config.yaml
model: "self-supervised image encoder"
image_size: 32
horizontal_flip: true
rotation_deg: 5
activation: "relu"
kernel_size: 7
projector_hidden: 1024
projector_hidden_layers: 1
optimizer: "soap"
eps: 1e-08
precondition_frequency: 25
max_precond_dim: 1024
epochs: 149.5
weight_decay: 0.3
Rows from block 3, named by matrix and row number. Each number is 128 + 24 x the weight over its row's rms, rounded and kept within 0 to 255. All counts start at 0. Numbers have three digits each. After the name is the row's rms in percent of the matrix's.
# pw: pointwise conv (model.blocks.3.pw.weight, 384x384x1x1), inputs 77-153
pw.61 102:113100102116116138100136100140124134127113114131152070164114148159164174126124139171173113090167114103126153104119141109119150140124131180168145086112109133166165128127113146129125122117120088138128122102098129111092149148134122121
pw.62 103:115129048105135152145140128133144149127147070118132161141113097129115165144071109141096129162099130126112136098129108125148119138128117123138099122125160135149130102091145163139082144123124170148103148095162112099097133098149153101
pw.63 099:117090101179130098136138149087168120125147148102150117093134141192114095105117130145120125131083144129058176138161098153149140129106140114130124120109074115102102099121173118083102105123142127161128116175135131108136138085162125118
pw.64 092:101107105140150081106154079124121120120126121143104137076135174139136085126121122142117130116127074135116123093127106132111146148109093142136086113106107187131123110128129137140101120137135161116111137145099118171128144113139087129
pw.65 100:137116136128128152168150218133114186131087125143146124182091112128131135124131134119097141133133108146121117098081158122146163123158125124128133109108124118128098149172141140088132119122114089107120124114184121114120114139117112078
pw.66 098:163118093104147131112099111128121098136129127108141106118096135097145155120112133113104139144100121103148122173120129107114115095146132094093162100104173141143137101110093098077149101103170119071145150110121083072140138104105156135
pw.67 110:155150125143134144141149143136100131105155100130137124129151125104134100097138159147097137152105100121164123157123126110129115104118130183092120113115128123110160143106151105143112106151162107048166083117106148150115137138102121111
pw.68 097:116145101159127047131119114117144152156125152111137133140096139102119104100106157151127087135160171111116128118138154134172128127149083175127174106143128127175178118183169103130109116117136091125100127103145221123096155130122156075
pw.69 096:135119139158155112129138112150144122124123141129096136175129133137127113138110130132102147117140128119143108106149146120109172166127118156149152162139121144100154163183144122099115103173091140056154125104168056151158153149089167123
pw.70 110:125153128121128140095128124091140129095173138105122168124129104123098098132149111129111154112135117147082063105160160113099169163127184119130129149129124132169106111141130116124113147131143080121137224093140172168142127136123128131
pw.71 100:134108117145130134132114072094143118121120135153126105152080154129139157096164149157080104151147113143113144116086103151112106122126107117078164177105131128123140175114129159160119123114130160128140165068120114088159169155122136152
pw.72 091:157083138138147128146103097125164150118122138099096129194118104115107118122148125137136150137143160115076125119107131133127117090152138140161138144046113130127106154109174150097116101129091114100119121120181156155123118106132114143
pw.73 102:149155140061157164170130116146114102123089131136150132094097115110153101138145161163126153149120167097149149104117138119132187106120131098114126089112114154145178152102092097150149119122140122138141113138127116094139166122119149160
pw.74 103:099114132147151159152145128131149114108103134117135131114149108121125170153142154130123172106098128117151141121133126111149174128101096140137129127116117165125153165123101086146152123126126146157134141156168149118146154139154147128
pw.75 104:109141144121130105140115119118120121118131133085108146157121133132144104161095182147049113136121121114131107083148099149148114096140142154146118135140164163158092124125118087116135155114070153105127115112122130125123137120125158145
pw.76 109:139086118103154132087096103104117114138117127147156142093155161138088147108116104125121105095136153157084164104133119164123104101135121143115163110155085115158067149128146086137084122134168119122114137166098121105161133138131122115
pw.77 099:138171111145149092126139145119137106159121124126136157110122098129104131187122120132103095139132123117118100165148177128203125117134142097139097100060140107163105095144115127171147131134165095110157070132121095154113119115108115125
pw.78 097:137148148115126103102119090118145132108152143084130141161118164188129124133122129148099135156128089105132117109115124080117130095136129135145125087140137128127121137151114121099163165148104083081128126135162150113110115147117094092
pw.79 099:119158053162128157136118073095101137120160146109129143098153109133146132097192133111100145121098133136091153103087143086127123116089143103125141091121085121120104145171142119129139147138129138141122119149127115148132112144138152113
pw.80 087:148143092131118130134122086125118118127143151120110092145147126129105158118146120138139125168101161081148098124149119119144125119119150145173136161132111123105075134131130108167163156116126164113093169134151098147141170148166128145
pw.81 100:119127108100181108119131103093132113109153160112038133153126119128114133123153112162168109105147106141116083130133131093147097103089138142103120135090081136109110144093123121125165133114094158168122131114112095128135152140165142157
pw.82 111:139117118135145158109132075144110143143161124152163144119144135110171141082134121114147135120113152128130171130114063122135129093116110138143129108143115113104144148157150125121131133128103126136088134114151165099120142142113125146
pw.83 105:124130139125140175122148136152144135125133051124037126132117096101128141133144153114119128114165131141115148149124144132154152148094092126097139124116171101130081126138128113131136117120140114144150116135128116100099118149106113100
pw.84 099:103120132087101183120127127138111132111100144145111121145135135125139152099167091096121115130143077148068145106146141121124137184113096095133111127171139116161146071085167128120118097117147112105112175120156141137133112141126137116
pw.85 107:144131102163138133146157098116145142139118186124081140131093150136090168117134099134091146135130104097142116113091148168133092138129124123134145094153172158151143072138085135120111129110148126116121085113134129135156093131130094108
pw.86 094:136102126124111146138176161152129142133109105098125148148082101120163129117155129109118106160127149121135142133087119137124093112110162129064100103098097145143122125099096121114142093142151132084120118166104142126112130121102144121
pw.87 098:143152075106118130117120144071109120186138084118041151136120089129139155145138171117112126122114129154128125143144131126145098128167129130145159138116137112102145129130088145126121129134143083128118123138146107165150139139126102165
pw.88 108:142138115089137066106130121150140109153129140120160136131142158176122079125137131083129136165167099123126146099106125115144114119143129117104187168131165131082109130133122128145154118126114149088121131122147117110117157061135106129
pw.89 087:084149121128109145108097142115154124123110143121140159095154129128144097138142113179133145116165121096089151083161120152143093188142131124108116106131171096122145150144134085129092130117141113143177115107135142121144117118136159085
pw.90 103:123137109095130114130113144164150117115150099122019108090108131175123114129105120159058110150127109091146170124151087119144136155107121129070139132108092101108134109140078152143130101142125126104154119122126138145099140125118160107
pw.91 107:123117114127058151137129121139105123158123127139132112135124144073130150115119114152103132115146098139162146120195153113125132148107122160167129145095178146130094116135118136135199138100118133102147175139124118131127135160136133153
pw.92 093:122145106096128105134141100097122095110111155128140140022152115130163193166142150125094128158160121110131123156184153155156136128136086103130104128140120118163146135151140143095112123151109110092123121124110125121154144108104098130
pw.93 119:150102112126125124144132176117074178096113138103092103111163125106110147119131130144121129138133092118139133097126132117136149126133106173133144128121107129108091144130106166130113131105100124097151160118114099132107117098062110083
pw.94 099:127093116162146148105132104117090125135089115119122175118119121159168125124139171142066146099136136146080166073099133123109107132140117136162134075122115136106176180112120134139152162086121158123138156149137125143132177092135136104
pw.95 101:147150129125125150156144173137100133139128115148138124162147110127152129111134123128173145130130094162079122153120097130130151156128135158149174098149117158155100118110101103127125135100146132094100183114117130133126130124132100098