Weights of a small self-supervised image encoder: 32-pixel images, 6600 steps.
Rows from block 5 of a small self-supervised image encoder, named by matrix and row number. Each number is 500 + 50 x the weight over its row's rms, rounded and kept within 0 to 999. All counts start at 0. Numbers have three digits each.
After each channel's rows are labels from the 100 images, of 14848, where the channel reaches its highest value: "top examples" is what is common among them. Only what is clearly more common there than usual is listed. The data: photos of plants and fungi (iNaturalist).
# pw: pointwise conv (model.blocks.5.pw.weight, 384x384x1x1), inputs 256-383

pw.308:462589611381391480529544539463505483374486460513524516389522468416514425492462420517573470476488527411486509516505500614484547478530397487435433483404511480527559472509570583537445437434560492535543507441584462415479533461432473453529451523501433480513570437564463501468419547363506475537507535414396421586502518541457588497487468461569462487527459497479492486622419538538445488557483
top examples: class Liliopsida

pw.120:408520439520489550551522433530468475468484466533483534510513542535545643428525423535531511520460539536500523391554498434488529516440449554549458459464473458480480546571426564422531465550432476542462464571453459415535557430488466437549589522536484485627470510447439524430460508493525461545561600622520514442586436466477507506502572506546495513534489398591466547551562547536494517483517
top examples: order Asterales; family: Asteraceae

pw.55:525501479497462475528577538529557437471529526568498466477494511518589534444547555524466547555477539548473487522558539414574478456480451504541477435479342579530443578525439542457513533358487390548487534485449526497496514461530524468452503545560419566476544503457446542589488446516530524476484518407465493411497563510630538474519559527546504380525487496546472553548401542512499461476501
top examples: order Asterales; family: Asteraceae

pw.242:488565482511461531524436526453473315497451536517551541466516517469545368399511481464477598494546501560463398401427570453523473662533532479529533588412496439545469577466531507478519472466483567472472475488438493499484596538523500507541546506514486524568532581543421528475554513552560435569484478374422566514434425565496524471448544534446562525578520467437509542498547490556431479499468
top examples: order Caryophyllales; family: Cactaceae

pw.48:480485499520491507494519492545510537573506491506519496489473502504554529487517536530475540573569578586470412472629545512527528423475521490520536503431479498526496578512581470500557489565429412422478477478510494519540511558444537549495499535515516406532488514511490475583474493544498446532541484431547417587397491386579491469588575549552537487442547520460456460427443579475513496484404
top examples: order Asterales

pw.38:473540498531432515515525588490522526456451441481447527528417584480598371507501520557386406547468517511595537389501585524576590465482450594500506501508444541584509462500477688475476553507479509503439404510517506473498416462593535557527455497558482516569557541496560470410528528528466547535534586413476591523572435546505478438530523527463452542601499449485494465524462549531562529507520
top examples: class Liliopsida; family: Cactaceae; order: Caryophyllales

pw.288:504522510445541473384448506552468568533439550501577488479496501510481505497435465463449468498541507497567482463570474424537485523512541559488504499407466541535427410479545503490532517544479411503495455478462487478503479479494491552493524585585426520480512574475555579482485497492494533465504518384527290558509566469455476483534504559519357547581500588527471511502512459499525512494443
top examples: class Liliopsida

pw.124:497571484559579603473539480521521510713497496508590514457500643532461532524463455507582521466501609621480471493529496523503513531438512538567473445460545489468412464563388526446514460480530471505470565509547480452558465534457516455432459424465599567534488447455461503544545576589509599451530495513535494556482425527619601501515587535525555477529450522553498565409620485463444512494566
top examples: class Liliopsida

pw.289:642444449538456512523501416447484472537486434495451424515511505419451534523414504518465497528485484460505472512455429452559558445504563513570483427616530503649535515387368524553413492528397438530444493410507525531502462456523436481460437536480551459500495492539481468490497561545539455525399449489566420512529590541464572473561506504510521534474462550480407491460552561445501524477561
top examples: class Polypodiopsida; text has "fern"; order Polypodiales

pw.151:523482579415509469474617441491443539584494448533433508446500442406550499563506450481481454502498412493478574510447560505466578573453393431403544512464527483376509506510558532453533535504519470547512475440487450474456468525485491454492495482565525550580484520698489467444491415563497477415464583489506392488519502461492616493457489569527387575489551491487483503543488478438516393459433
top examples: class Liliopsida

pw.168:521617525514529476595527520477457534508462568473524480501561388565461484618418507474561473533546516532585529504538517471489518429545403427539361544508481551546512551515540408487557525472503485563445528437456524509507426489446473592464457578587502462540503511551474480449470540601491555435483504529492414567479508448531506439458508478479491416471546538434501554473512570468608413557515
top examples: class Liliopsida

pw.251:403519597521484487577505555523547438481505444501512491506558421476532542511500509571546638459516675467480474415472531492494528582485453459536450537516546434489435507553497533437495498413493524537478476514511535473458524477542579400373527401517508515539499448416554514534449553479476458428510494451491461656634429528521533432541449448452526498429584486521494533491542443564509563502583
top examples: class Liliopsida