From a checkpoint of a small self-supervised image encoder.
Model: 2.23M parameters, 32-pixel images, arch convmixer, norm batchnorm, activation relu, patch size 4, depths [10], widths [384].
Training: 6600 steps, batches of 512.
Data: trained on photos of plants and fungi (iNaturalist), 22605 training examples, 149.5 epochs.
Rows from block 6 of a small self-supervised image encoder, named by matrix and row number. Each number is 128 + 24 x the weight over its row's rms, rounded and kept within 0 to 255. All counts start at 0. Numbers have three digits each. After the name is the row's rms in percent of the matrix's.
After each channel's rows are labels from the 100 images, of 14848, where the channel reaches its highest value: "patch colour" is the nearest of a few named colours to the mean colour under the peak. Only what is clearly more common there than usual is listed. The data: photos of plants and fungi (iNaturalist).
# pw: pointwise conv (model.blocks.6.pw.weight, 384x384x1x1), inputs 0-95

pw.188 104:137127117129084143185137136136135150146155112101153127100152137111133186101117121169133146103130119138135118126125143096148158127108124156157111117126143129122116134133125131113114096113143128164119129154085109151143107103154135087104154107198109149105105118154163138103149162077101100143
patch colour: white

pw.75 102:145118104108154083110105164089150132159115104091157134148088143139157141197100130163098109184129115119136117079145086138140127121126100137145094100104144159138134148113104136144093109109136115140143160155126130150135088102132159129090118144105144130131155105107113140165138143150113115108
patch colour: green

pw.335 093:084136123125159120129111116168093168119111140135126108135152182120159160124124125110138132149125125163128149130148113100131127081165133093128126122114137150151133148143097104112120120143070157113087171128133156130097130089106139163138087112130136147126124116099152117107117094127111109127
patch colour: brown

pw.17 103:149107128124153113140162153138162113145111118147113119113158117134127135162144132134124107152098139116105122113150097166140115168137117102145112090105131112122128120137136149083140099146130135115113090117145119143129144118086135140128141111123147140158104136164179130123097129120152084121
patch colour: grey

pw.89 105:156167102058142135169131143132157118130146130148144131102135162165172130134140123160114116177151142101121111105101116152105147109161122119106107162173084130137129111131169143120107118091083123092108164119167121107098093119112158107137172124134109148124144159122141135150184120117126126158
patch colour: black

pw.347 107:138157129127112162141108127134120123130128136129119089122169131148105096128095113151157114133131108103140103122166155182117152137125107138107134125081161146101137119097134139101108126141155130116130133082179085134121169115135134090147082138157163095145141151081167146141107134123153125063
patch colour: black

pw.149 094:106136134142115106126144143145150120129119156094123135149160095134116110114110151130086132098150082180103089122138125071184122167125091148132111097128094093089123146156134120079100115118176170129123099170094126158141120138128138085140129132156110098177136062127104143120101144115096109126
patch colour: brown; black

pw.198 103:131098109149163147134141144153127124127152127086136121141149107154147150137099179130120174178110130167119153140141092095160124151159144099154134138158110132110135134133096148132102169137100121098093133090110086159136124114075107105142110135123105121156140124134143131128107168126144113098
patch colour: brown

pw.309 105:165145098136140071146118163097125111089156123147114162131085110117145120106117113199134153129109210162089098134105147115146133148109133102121115126113125130105139138123124153102105139091103118139103090140087142186108138140147140154121161130135170104126167162125163155136086130123133152126
patch colour: green

pw.127 099:131111124134114049102118094132149121154124123154088109137136103136127143140148201102168136124126119111105094121128121126149146165141149113134118133124127146154112126139098176160103140126121076116106141151123122145144112097166188090106169070176140136129170096163149126153096092136113130083
patch colour: grey

pw.36 099:141119121060108064138096105145134136147126131102127095122121146147131132082115125113154128092166156163112167152125121105121154174115155125110116178125093106153125147105093153137129124135134102118136124122137138102107108123137133118129168095138130143106154127146103119154150066120142121106
patch colour: brown

pw.326 106:140167077139112093154138153123106111128182113123159129120085109131134093135109115107104154176103168135133149105089085152170118156130124150120091113112120133116120122111112146146100141081138106120137133113079163133141128129132133174141131101143115130126184090135141124146072159150147151155
patch colour: green

pw.217 093:136160124117108164136119138108105129128172127115127117155108098114114156115112089168129103057112125149132073141123121106169118108135153107127079153072158096127120145121142153145111079148118137139127119158094129106066123140141065147143144084132150118166095110114133134164128108107124089154
patch colour: green

pw.278 097:122162124158104169125129125102140144152059153131157124158159137155099126159085170136115084152143148148150142084124111098146140149126081108128154136157099088094113128142154111107168090150142155121159087172077143104130174147092127117123076169123132090127127141116132131143158089134132160176
patch colour: white; pink

pw.375 088:146103112092092124137127157124101128102136156115122140166124136142185131125105134154137148149106136136157074153119107114139121161146131137112130123121137118167112164143139096132112153135095112151153126158093093103146134154102141127113117119136128105157176082133101171114116113142155115117
patch colour: black

pw.106 101:174146112104107137106154118158148194142114125140114100104122129085104099131114186149140121159081128158127171125111139124144153172143127158120142184129180130115155133171107094107143125168115094118100110105115099152175105123130152111097079131121178107144152074160102129108144106118104120099
patch colour: grey

pw.304 099:141088125079119199126053133108117118074099153113164057156153141136157134116136140114124105153142141108123134139115196145122148135136128152130141134151152164127136125162153093113110146141127160110123143091161104117113130130123142104077113144151119156147080119134140139150150129124108097120
patch colour: black

pw.52 095:148147113153121121103073120165119095181143158111142114115160115088132144115168102149125147140112156105148141077148110132119131112111136116095089112117079160139114150134142141113113132104127169129126124098142164149134104124122089140130141137132152141132115178153146140108134126195140140144
patch colour: black

pw.228 102:115142105121129132152161144118150145147133154112156157117127097140085179172142089105089121112133132116098118111188172117123105105101096110131129136102103094123150135116164124140151105146132126084127137068143119111138110158167127138119141115117135129114177147130203148119145103142150142100
patch colour: brown

pw.10 087:124123145112080155126117170161122076123119140108107142136140156144115127143130147130128109146117142155136145161134088102142157176159099117143137156183151058110127122094129109161130166137125164108110081140080142139134165137097101082117119128122104136117127114148138150097173114095154164081
patch colour: brown

pw.48 099:138103113127117147118109153106160172144132144154137118148131096130130138115110106133105130172129116100127114123132118145111133135119102073122107101105131160120106137139129129141140129137151142124134152226119139139091132143153163116122091080127141153133137109082072122147185144123144155148
patch colour: green

pw.231 110:154124111128131080157166131141133104128168093156150118132110107156150133124110083109109109119135140141123089083138099167162137145147118165123125136159127145123153190119155117121130135123104173173109141141109130127157115146144137136118097135077124135180198149097106150105143156135070132131
patch colour: white; pink

pw.176 102:121102118149135123146130133157124192121141114158100116156093158108135114138075150110134186133112129126100139156145089120146156061112121079136141122106131137135105134114082146127133110135155146117096149114193135103176130106107157147131063150122117102132153100136082123142112172138147086091
patch colour: brown

pw.213 092:147129116139164088124156107103153115114128081120103126118167146171118108165147074173143132135104137159087068105160078122157145130116097083152095134140138119125162113095134133138145065124143163081155116120102125161143112132100113125129159107140122136172125139141097138146115120162120123152
patch colour: grey

pw.20 098:155088104141100104097128109115146150106174099143132166134141143082148106164044113129100132140167131128141118151140147152151128122100195103123126116145166138147155089119123125122146125134154087119142113123187104137168126128141164101139129151116127144131126144168149125136127115104137121144
patch colour: white; pink

pw.120 088:139133132158097121129082149162147076134109174147120162169111087125129140119094141125145078119105119096134123131097162108185125176123117094126110161110142130132158087115129151141146137101126121091104072117093149130126107125132109148111165084104140164076116133139110137093102118123121145105
patch colour: brown

pw.112 104:135167120167162122110114138107090150111084105087124133125142120120145153152117123125106119148112118131142089140090120182134105149128157131117125138108110155128116142120139097105133134100097138159095160103146124153111127132129135111114150124112152149146100114154148131156055153138081117116
patch colour: brown

pw.246 100:109110138146158124115157101125151097140164109089096123149153119162139156155119109150139150102094132174126110092120164135149100171124092134115120138124120121143139105158089133141142120123111147134123162122055118166133162146104090116134103171118114157103135149129166150133138103135112122098
patch colour: yellow

pw.71 105:071127094156058186125120131150179095091114099094146086154131138172117096154111135115146087109131145107150132111114136124138143127173133138169115150099157113062138138129084172127129113153138123116102115101100148150154122134140192114139134139150118138141107167148125110124142144118162141114
patch colour: black

pw.338 095:118139116150112157136081141076109150137140181106132141116170104115112122130123109113142124151127136109100167140147136117140112170130133132151182122124137112148156111097098112141171182092113128071092105094130127137108145113109142100143120111089156154113143183126106125111121123117137133069
patch colour: black

pw.270 099:116089134092126135109126121120150131142098097131131106135146142144136179119141112139086127122098111140154117152164125153135173108163125115117160132087122132096141103123120110108111158164116115124115130113114082124146099144181108100121102113145138143118138077143160116135116127130133151152
patch colour: black

pw.291 103:126131111171091177122124111144128168094138146134131147139177169112105127127133109167151127135117120106156106150073114139148123094146138134157051133147150128124143129117156108151111143160136174142129129115102121141162119148131146105124139116117134129119180121103144125145106118106147131147
patch colour: black

pw.316 105:127108136120158146136119140174100128124145116094158113139144125143097144152131174107130102107114129114136160162127112129098111095077142181133184157100117140126160093109161138141159119131091141184117133177171119100148127146081141173128141180125161133146101126119093113079112121133155132189
patch colour: white; pink

pw.161 107:122167156133103150131149103105083127122167128120139107143104147132112091124123160136151202130125158143133142107089056123159174135118120121156104127106132090146132101149077127110138097146100094169099133181168054126160129111082144124148117121117103130133145162144111112118115100099185126161
patch colour: brown

pw.274 097:128129117127137119124125097108144128184127120131120089113115115095126119151132150107132112097118129113135152164145160107159103119112099179130101100165125154074131132165096085143094098114125090091132130134136143106101059178141110145128122105139110133111126139159064151146140118130086144147
patch colour: brown

pw.59 100:127164113119147149105129123122168161160155126113169120105113110089105115121084131134180126133130115137106149097142094092121120109104160121112066116151112167124160164101120122106130138164121219120126161125135138138125101159085125132159117124127149124114080103121124141117090130138154152073
patch colour: brown

pw.282 101:119145120110147103134134121087070126137126140160112124119101114162125189135154093121108156113122136119136134124133134134144118153123161168116127106160163144118137131093068114134118138125152103139114116160112157155109148118122120109112136187116093118124161101097094119100112162109112140142
patch colour: brown; black

pw.146 106:133131114151150188119088148144115120114110094136132123104142094156089135099093160098173125103146186161124121151112095163149124140165129096137143123122161159076128139126138136144132130107111142115128120128106120121144143120138140111114127098160133144155189157117136102127071153104127132165
patch colour: brown

pw.111 097:104115123134145092152143154116090158115132113119106124131176132099156111106162170071090117121150123139119085094094196143168118128147098175123143098145154052140114168102130144072168170103167128148156102119141085081144188169146119146149159115142161129089125148109145115137154134141085113126
patch colour: white; pink

pw.372 104:135134088103157176138132144127150125124114143139137134137115141126158148134076131121089122106163130118132136116095171114166107118114136130099126125171123109163151118110089113129128147103097135110141221089157131146151109146067155133148110103183117165150139130155112159109126131145130121127
patch colour: white; pink

pw.172 108:150103159166113154130104135131092109144118088113123149123131138151177134127116109116133101150152116098122118171118123141145123151141146141150119145142094104112135166148124133124104104116117126107111072103136097110141105105169093121140120130095109168154161096092137137100173119113172125140
patch colour: green

pw.181 110:127120118140103098138114116094189162137159134096128123145117131143112106155124070146070097161139084097098140118108151098113152100068048155114132120106159115179111121102098119145115139114164117112130121132141135135112131109121076138138123146124130130092137132143151169136141142072103119154
patch colour: green

pw.301 118:130140125132115161161127126133093114144162122103150135134149128148142113127158122133142114102158099122105124098139128140146095123111130110116105115123156211110110133133165110146107127139170171099127134149096126130111129116108124134202073128121128092107134146117129100130163165115104109091
patch colour: black

pw.3 086:126137156140129133109097134157142091120139103116099136122141123140142110155118094140119090146135122089112145100169118132183114108115062112119072146129138117145177095134116126126113130099115162110084132153096132163109160123124163137093091128146137141170135121147112104117148112112113115147
patch colour: green

pw.85 103:130106148167103113091096146114113113141091133103101117133139124146120121159126115116162115111179153131139167086084183178099117079124141136173138144101110105166134131119114144097156087128107133129113151087171113108108116115160151124129120127162125130104146129151136125140106069101185096129
patch colour: pink

pw.222 104:128125120142111134107156134133083134149135094176137176115139116124141114096093102115117141130149118107094120108163164140132108112120124129101121110174153123150112148126195126102148192104120155128123175115128171140123152147157163158152100126133114153120133095101189129164143151152131147108
patch colour: pink

pw.351 093:143156096138123133090105124135119123127146097176103155129120095094144111150130140138109133127075151108150155097139144079150155141153148125123092118132159106164132138148115101147102114140124152107101053150124152191124141121151150086122119126132075139137174152126134165129108093129125138144
patch colour: green

pw.265 098:138133156131092147163129141100138193122121124186139167155095112142144094138088092090103068152105144131133101102111090120174174112108146104095116135130143118139152142121114162121129165112156118145133133121134132139133121100095209098130112148126121153164136105078129146126158106125131141146
patch colour: green

pw.349 093:122116121135128157108135129156150124139151094144135127101077086133122119142100103160105146162135130148120154153110083067166124138146080111130126128141126136132094123151127145134178093128125126098119091131078126124111118112169179100135123185118126109107126128119108127147122114110140118105
patch colour: black

pw.345 100:124168117162128128159154092113164128140102115120120136130108116128094147120115109130080164129107128132135151135113141124135106114151154137120107157109144089129127117107124174132107146135168144141121127109108145142130134127144086174139114126101103145081163130154164154133121132111129128081
patch colour: green

pw.126 109:111146113158098095110120096108152123131143130115144073123109142164155152135154120137117123132143100135150108094122110135157149132115103100140158132111133139125145127140108131132117145169155124156124118160199118101099132125152148130115134115162135138100176120111163147111136114162075135118
patch colour: brown

pw.253 102:106084099123129095100137138102150119131123136189130154102092148126091136119079099139126149134104155102146130175111165138124105114121129095167133173143145170111102114115106111113115109174114100152150129150135152079128140120119126114135168143114112148066108119162157105139196124133104173114
patch colour: brown

pw.327 103:149109082169141141091150107116115154083167075116089110163122083153134106100065106140100132128146074108123141150103119143175129147111108131107179116120126148100134117136102163109146128122120154127148172109162116147099131175155182138129095145166133156098111143120161140156117128127127136083
patch colour: brown

pw.187 089:116136151162155132128164126089109146156079114116109116150124141105146106099113095103108114104084122125124149118130158123098124092132141158140128149137067098122106095142114105123146150103113141137162130165131080083141114105113135136103113149146110112195167093101105147143151096151145116098
patch colour: yellow; pink

pw.254 096:104100136131164149149123135105156131123177095141114108158122119153117154113099140080104156119171139148144117177109142130143150140141126157147145117153142163099141102147138108138131086125109135148111117100144093174155148108103112116130112161136162103134177139122189144140123142116118156115
patch colour: grey

pw.15 095:152159105125163132130099127109119153131131181163139168138124145159139134171135163120156109145156103076148117122137095082127130115133121171170129105121110088146116111154164116106155115098122145134145113160164149116104151118137150088097117135159129143134118142145165141120137115150109123130
patch colour: black

pw.46 092:166126125128120094148133152095100104110109143111151169163122116120135099110151149140070156173131131133130126151173143110154145102135116137109105160129089070148106146101136160115119128082146097141130126100132125169132120096121117122148136143127126148156135091142091163091104098124151113120
patch colour: grey

pw.60 105:084116092143119078152148108113149150075127118126138110140179150116122161126122119131131108141121155142130083077155068117145129150128108148092109114111111148159089126122110136133120137161127098108132125132111164153123128107163147125146083105089140134088178119158137129131102157101117119158
patch colour: green

pw.47 106:099109150113124139130114154107137162082155138149148139119149104135131093093126134156128083139159132137086144161085159115117118139117127122154094146120110084111131127102152141131152186125094136122173174112114147107109111142184069141131135137135106159165134144092126120128093088155115121201
patch colour: white; pink

pw.80 108:103149093129155142117134135147177130131113105124164124103122128155153123164143127134133164122110149139126126124143111161100136168141128158092100167176133152135094136131135162139116122159140098116132144121130117153140128125095140165137178174142125143124141117106162160115114085150102194098
patch colour: yellow; pink

pw.128 104:133099088162139126148152123141123114086101142139149148091125175149141159105107129082142129113181153147099086139099160086120109123124101157149126105127138094106135140115176143135135190097163137108100122100145102115137131107154119193086139153116104151187141104124110109139138159094112155165
patch colour: black

pw.35 108:136092095117091131101095110165122154084176094124075098161135133136120173148151120095079112137128131089145142161109155078129135175144087184119079177125129133134137212130121074145107120122125113109154148096131174209146121114138156120140137126118108144123128147121141131138149105132134152110
patch colour: green

pw.93 098:150130156110129144161159129105146129170098149122147095135095165135168133101155130135184139146126156109096126131148151152090146115120061081138102143133128138131110162137110125102123120092110124094126136136123144094140138113125089141129114138138192120113158131085140111114131109138115130132
patch colour: grey

pw.348 104:115126159095098105124105109159154155155128113133141123128108113064142090131089079111111124126087090154142079121162090151123118093151119147115114112138114163143117143179098102102140113118107146151138128109142130122151119117130128157126180116107089113174143135142136182146143119116139172124
patch colour: white

pw.56 105:113157122162108128142149130151097141156129136166147127145075135142129141128095108132145137139131124121116130149152110144126104144121164128140134227140112091119132115166107160140117129150140131144112179108107131094141135099129152140112170141114087143130132152112102146135131137117152175128
patch colour: yellow

pw.308 092:126114114122178132035107094076090115168142121151172120140126126111165069133161093091114150132120121140142158164140106142091114161163141110123084145127121067116130167142105146138116109110139099138129150121107145165163139097110129128156127105087167153115113144095099140140114137106152132126
patch colour: green

pw.277 090:066095098135114142142112153059126151115133125170125129086171107130136143105126113117105112141122123118137164091119147089108137109138147163143144166108162083095147124149159142154079152148123101120124080163135077158138095175114100118112130107133177110111137150077141123100115143113142152146
patch colour: black

pw.225 103:160169127122129091132151145095123129119109125088113097101110152142134082093100134138164208131085120143097128125130158150115122147103143127125146164087123105112133140150132129103129125145081133057110134157085123145104142147100145167135131152126104144103113124160142144152125106168115150117
patch colour: yellow

pw.50 084:142137109124115148141141137135098171097097121123150118129115079128112145129106108163138150132146093101110154091125164053147135116110119120122142118130133104084126147143077096140172151113142141115129114147106122102108124158132114131171114153015114100132138128149153145112081127106115117162
patch colour: green

pw.200 085:135115121123142128114112119129105115085159178128128143146142132128161112113076097154168119087077097099188106132125098092142112105107085105104115134110119105135127151114099145139097113132128135078116113191171155152172121132123160105123123075169143141179124119140151170100114109129097125126
patch colour: grey

pw.82 087:143142152114165150133115166127075117168144099086128156118134136100153153128093143135106125092145125108109146111095106094155091101142177127133109111136123129096122115117116136133106120168141114117133096096142081125153128143138144134180127151117191116131127121130080129096138145121129093126
patch colour: green

pw.257 098:106140122119100149101140122156119143165123135145123114156131110130125157106073112102106130126128106143106143162125179133125148110139154136096092131138113148141157100137148122136128144152132094143137060143162146171165092129087100114131128106134178140104077115083138136147157153141125120127
patch colour: white

pw.66 102:113113146145122165118120100160082154126115131146114127161144129155124104152159112124129133144101158129153092081139103146143136153156110089128070132122161172109158187153151151122086139146126190135175110153161128126136089122063152176148119099128140154152117132103113155136096109090138161117
patch colour: brown; black

pw.328 106:152132121130126113167143150115172148064137140111105123129085088115103104177103103153121157131095140106172088146121103172123153129116130104107097116101112148139132145129095114118087113114131099130128064153123111108138123107141114148119149130109162114112148172151119148109138119109121141145
patch colour: brown

pw.41 094:150122112134088068136101134147154121116095156109143137124127117153103132113104129129097129168133139166106107131167068083159146070115143112160146095138130166124120137120124136134146097137128100122129135145150120150100130135076124104111163074189080125150119125117120150136100125122113162152
patch colour: brown

pw.240 095:200163107129106173132124138137120115143131103133131169141156128194135135113081139108178119108123100128122104148152144113174121118128136112124112114183146136136143131136127151088113171101126080174109117171090087148113097106115145127089172090159113114132133111130131144136122158132156124098
patch colour: grey

pw.154 108:152095103133148132107104148148114155128135098142064125127130113162130123138119086058139085106112131129139146126151162113161147130115132105124149104152138134129107152135176159124126168125108172134137139149112158155148134110141153152087160155106093130164184096125136151109111132126071150155
patch colour: black

pw.206 100:132140140126148151110148152110133137116177180137106104124132129176170132131187085135111168173161131116150114181153120133139126103136102132093133152124142047140186155094111103112164120107112105118123148150093131109132098143118156127120107142165121151086092193144130155152157179144120107111
patch colour: green

pw.373 095:141156169144128138105160109160130154123175143157146132166127110147123110130142125114147173096129101087120178136125137143147131127158124101123113141096094136125143150147161085140098158154157112107153145146170126168157133133126131102126125151098094118131160106160119134137129167102099123126
patch colour: black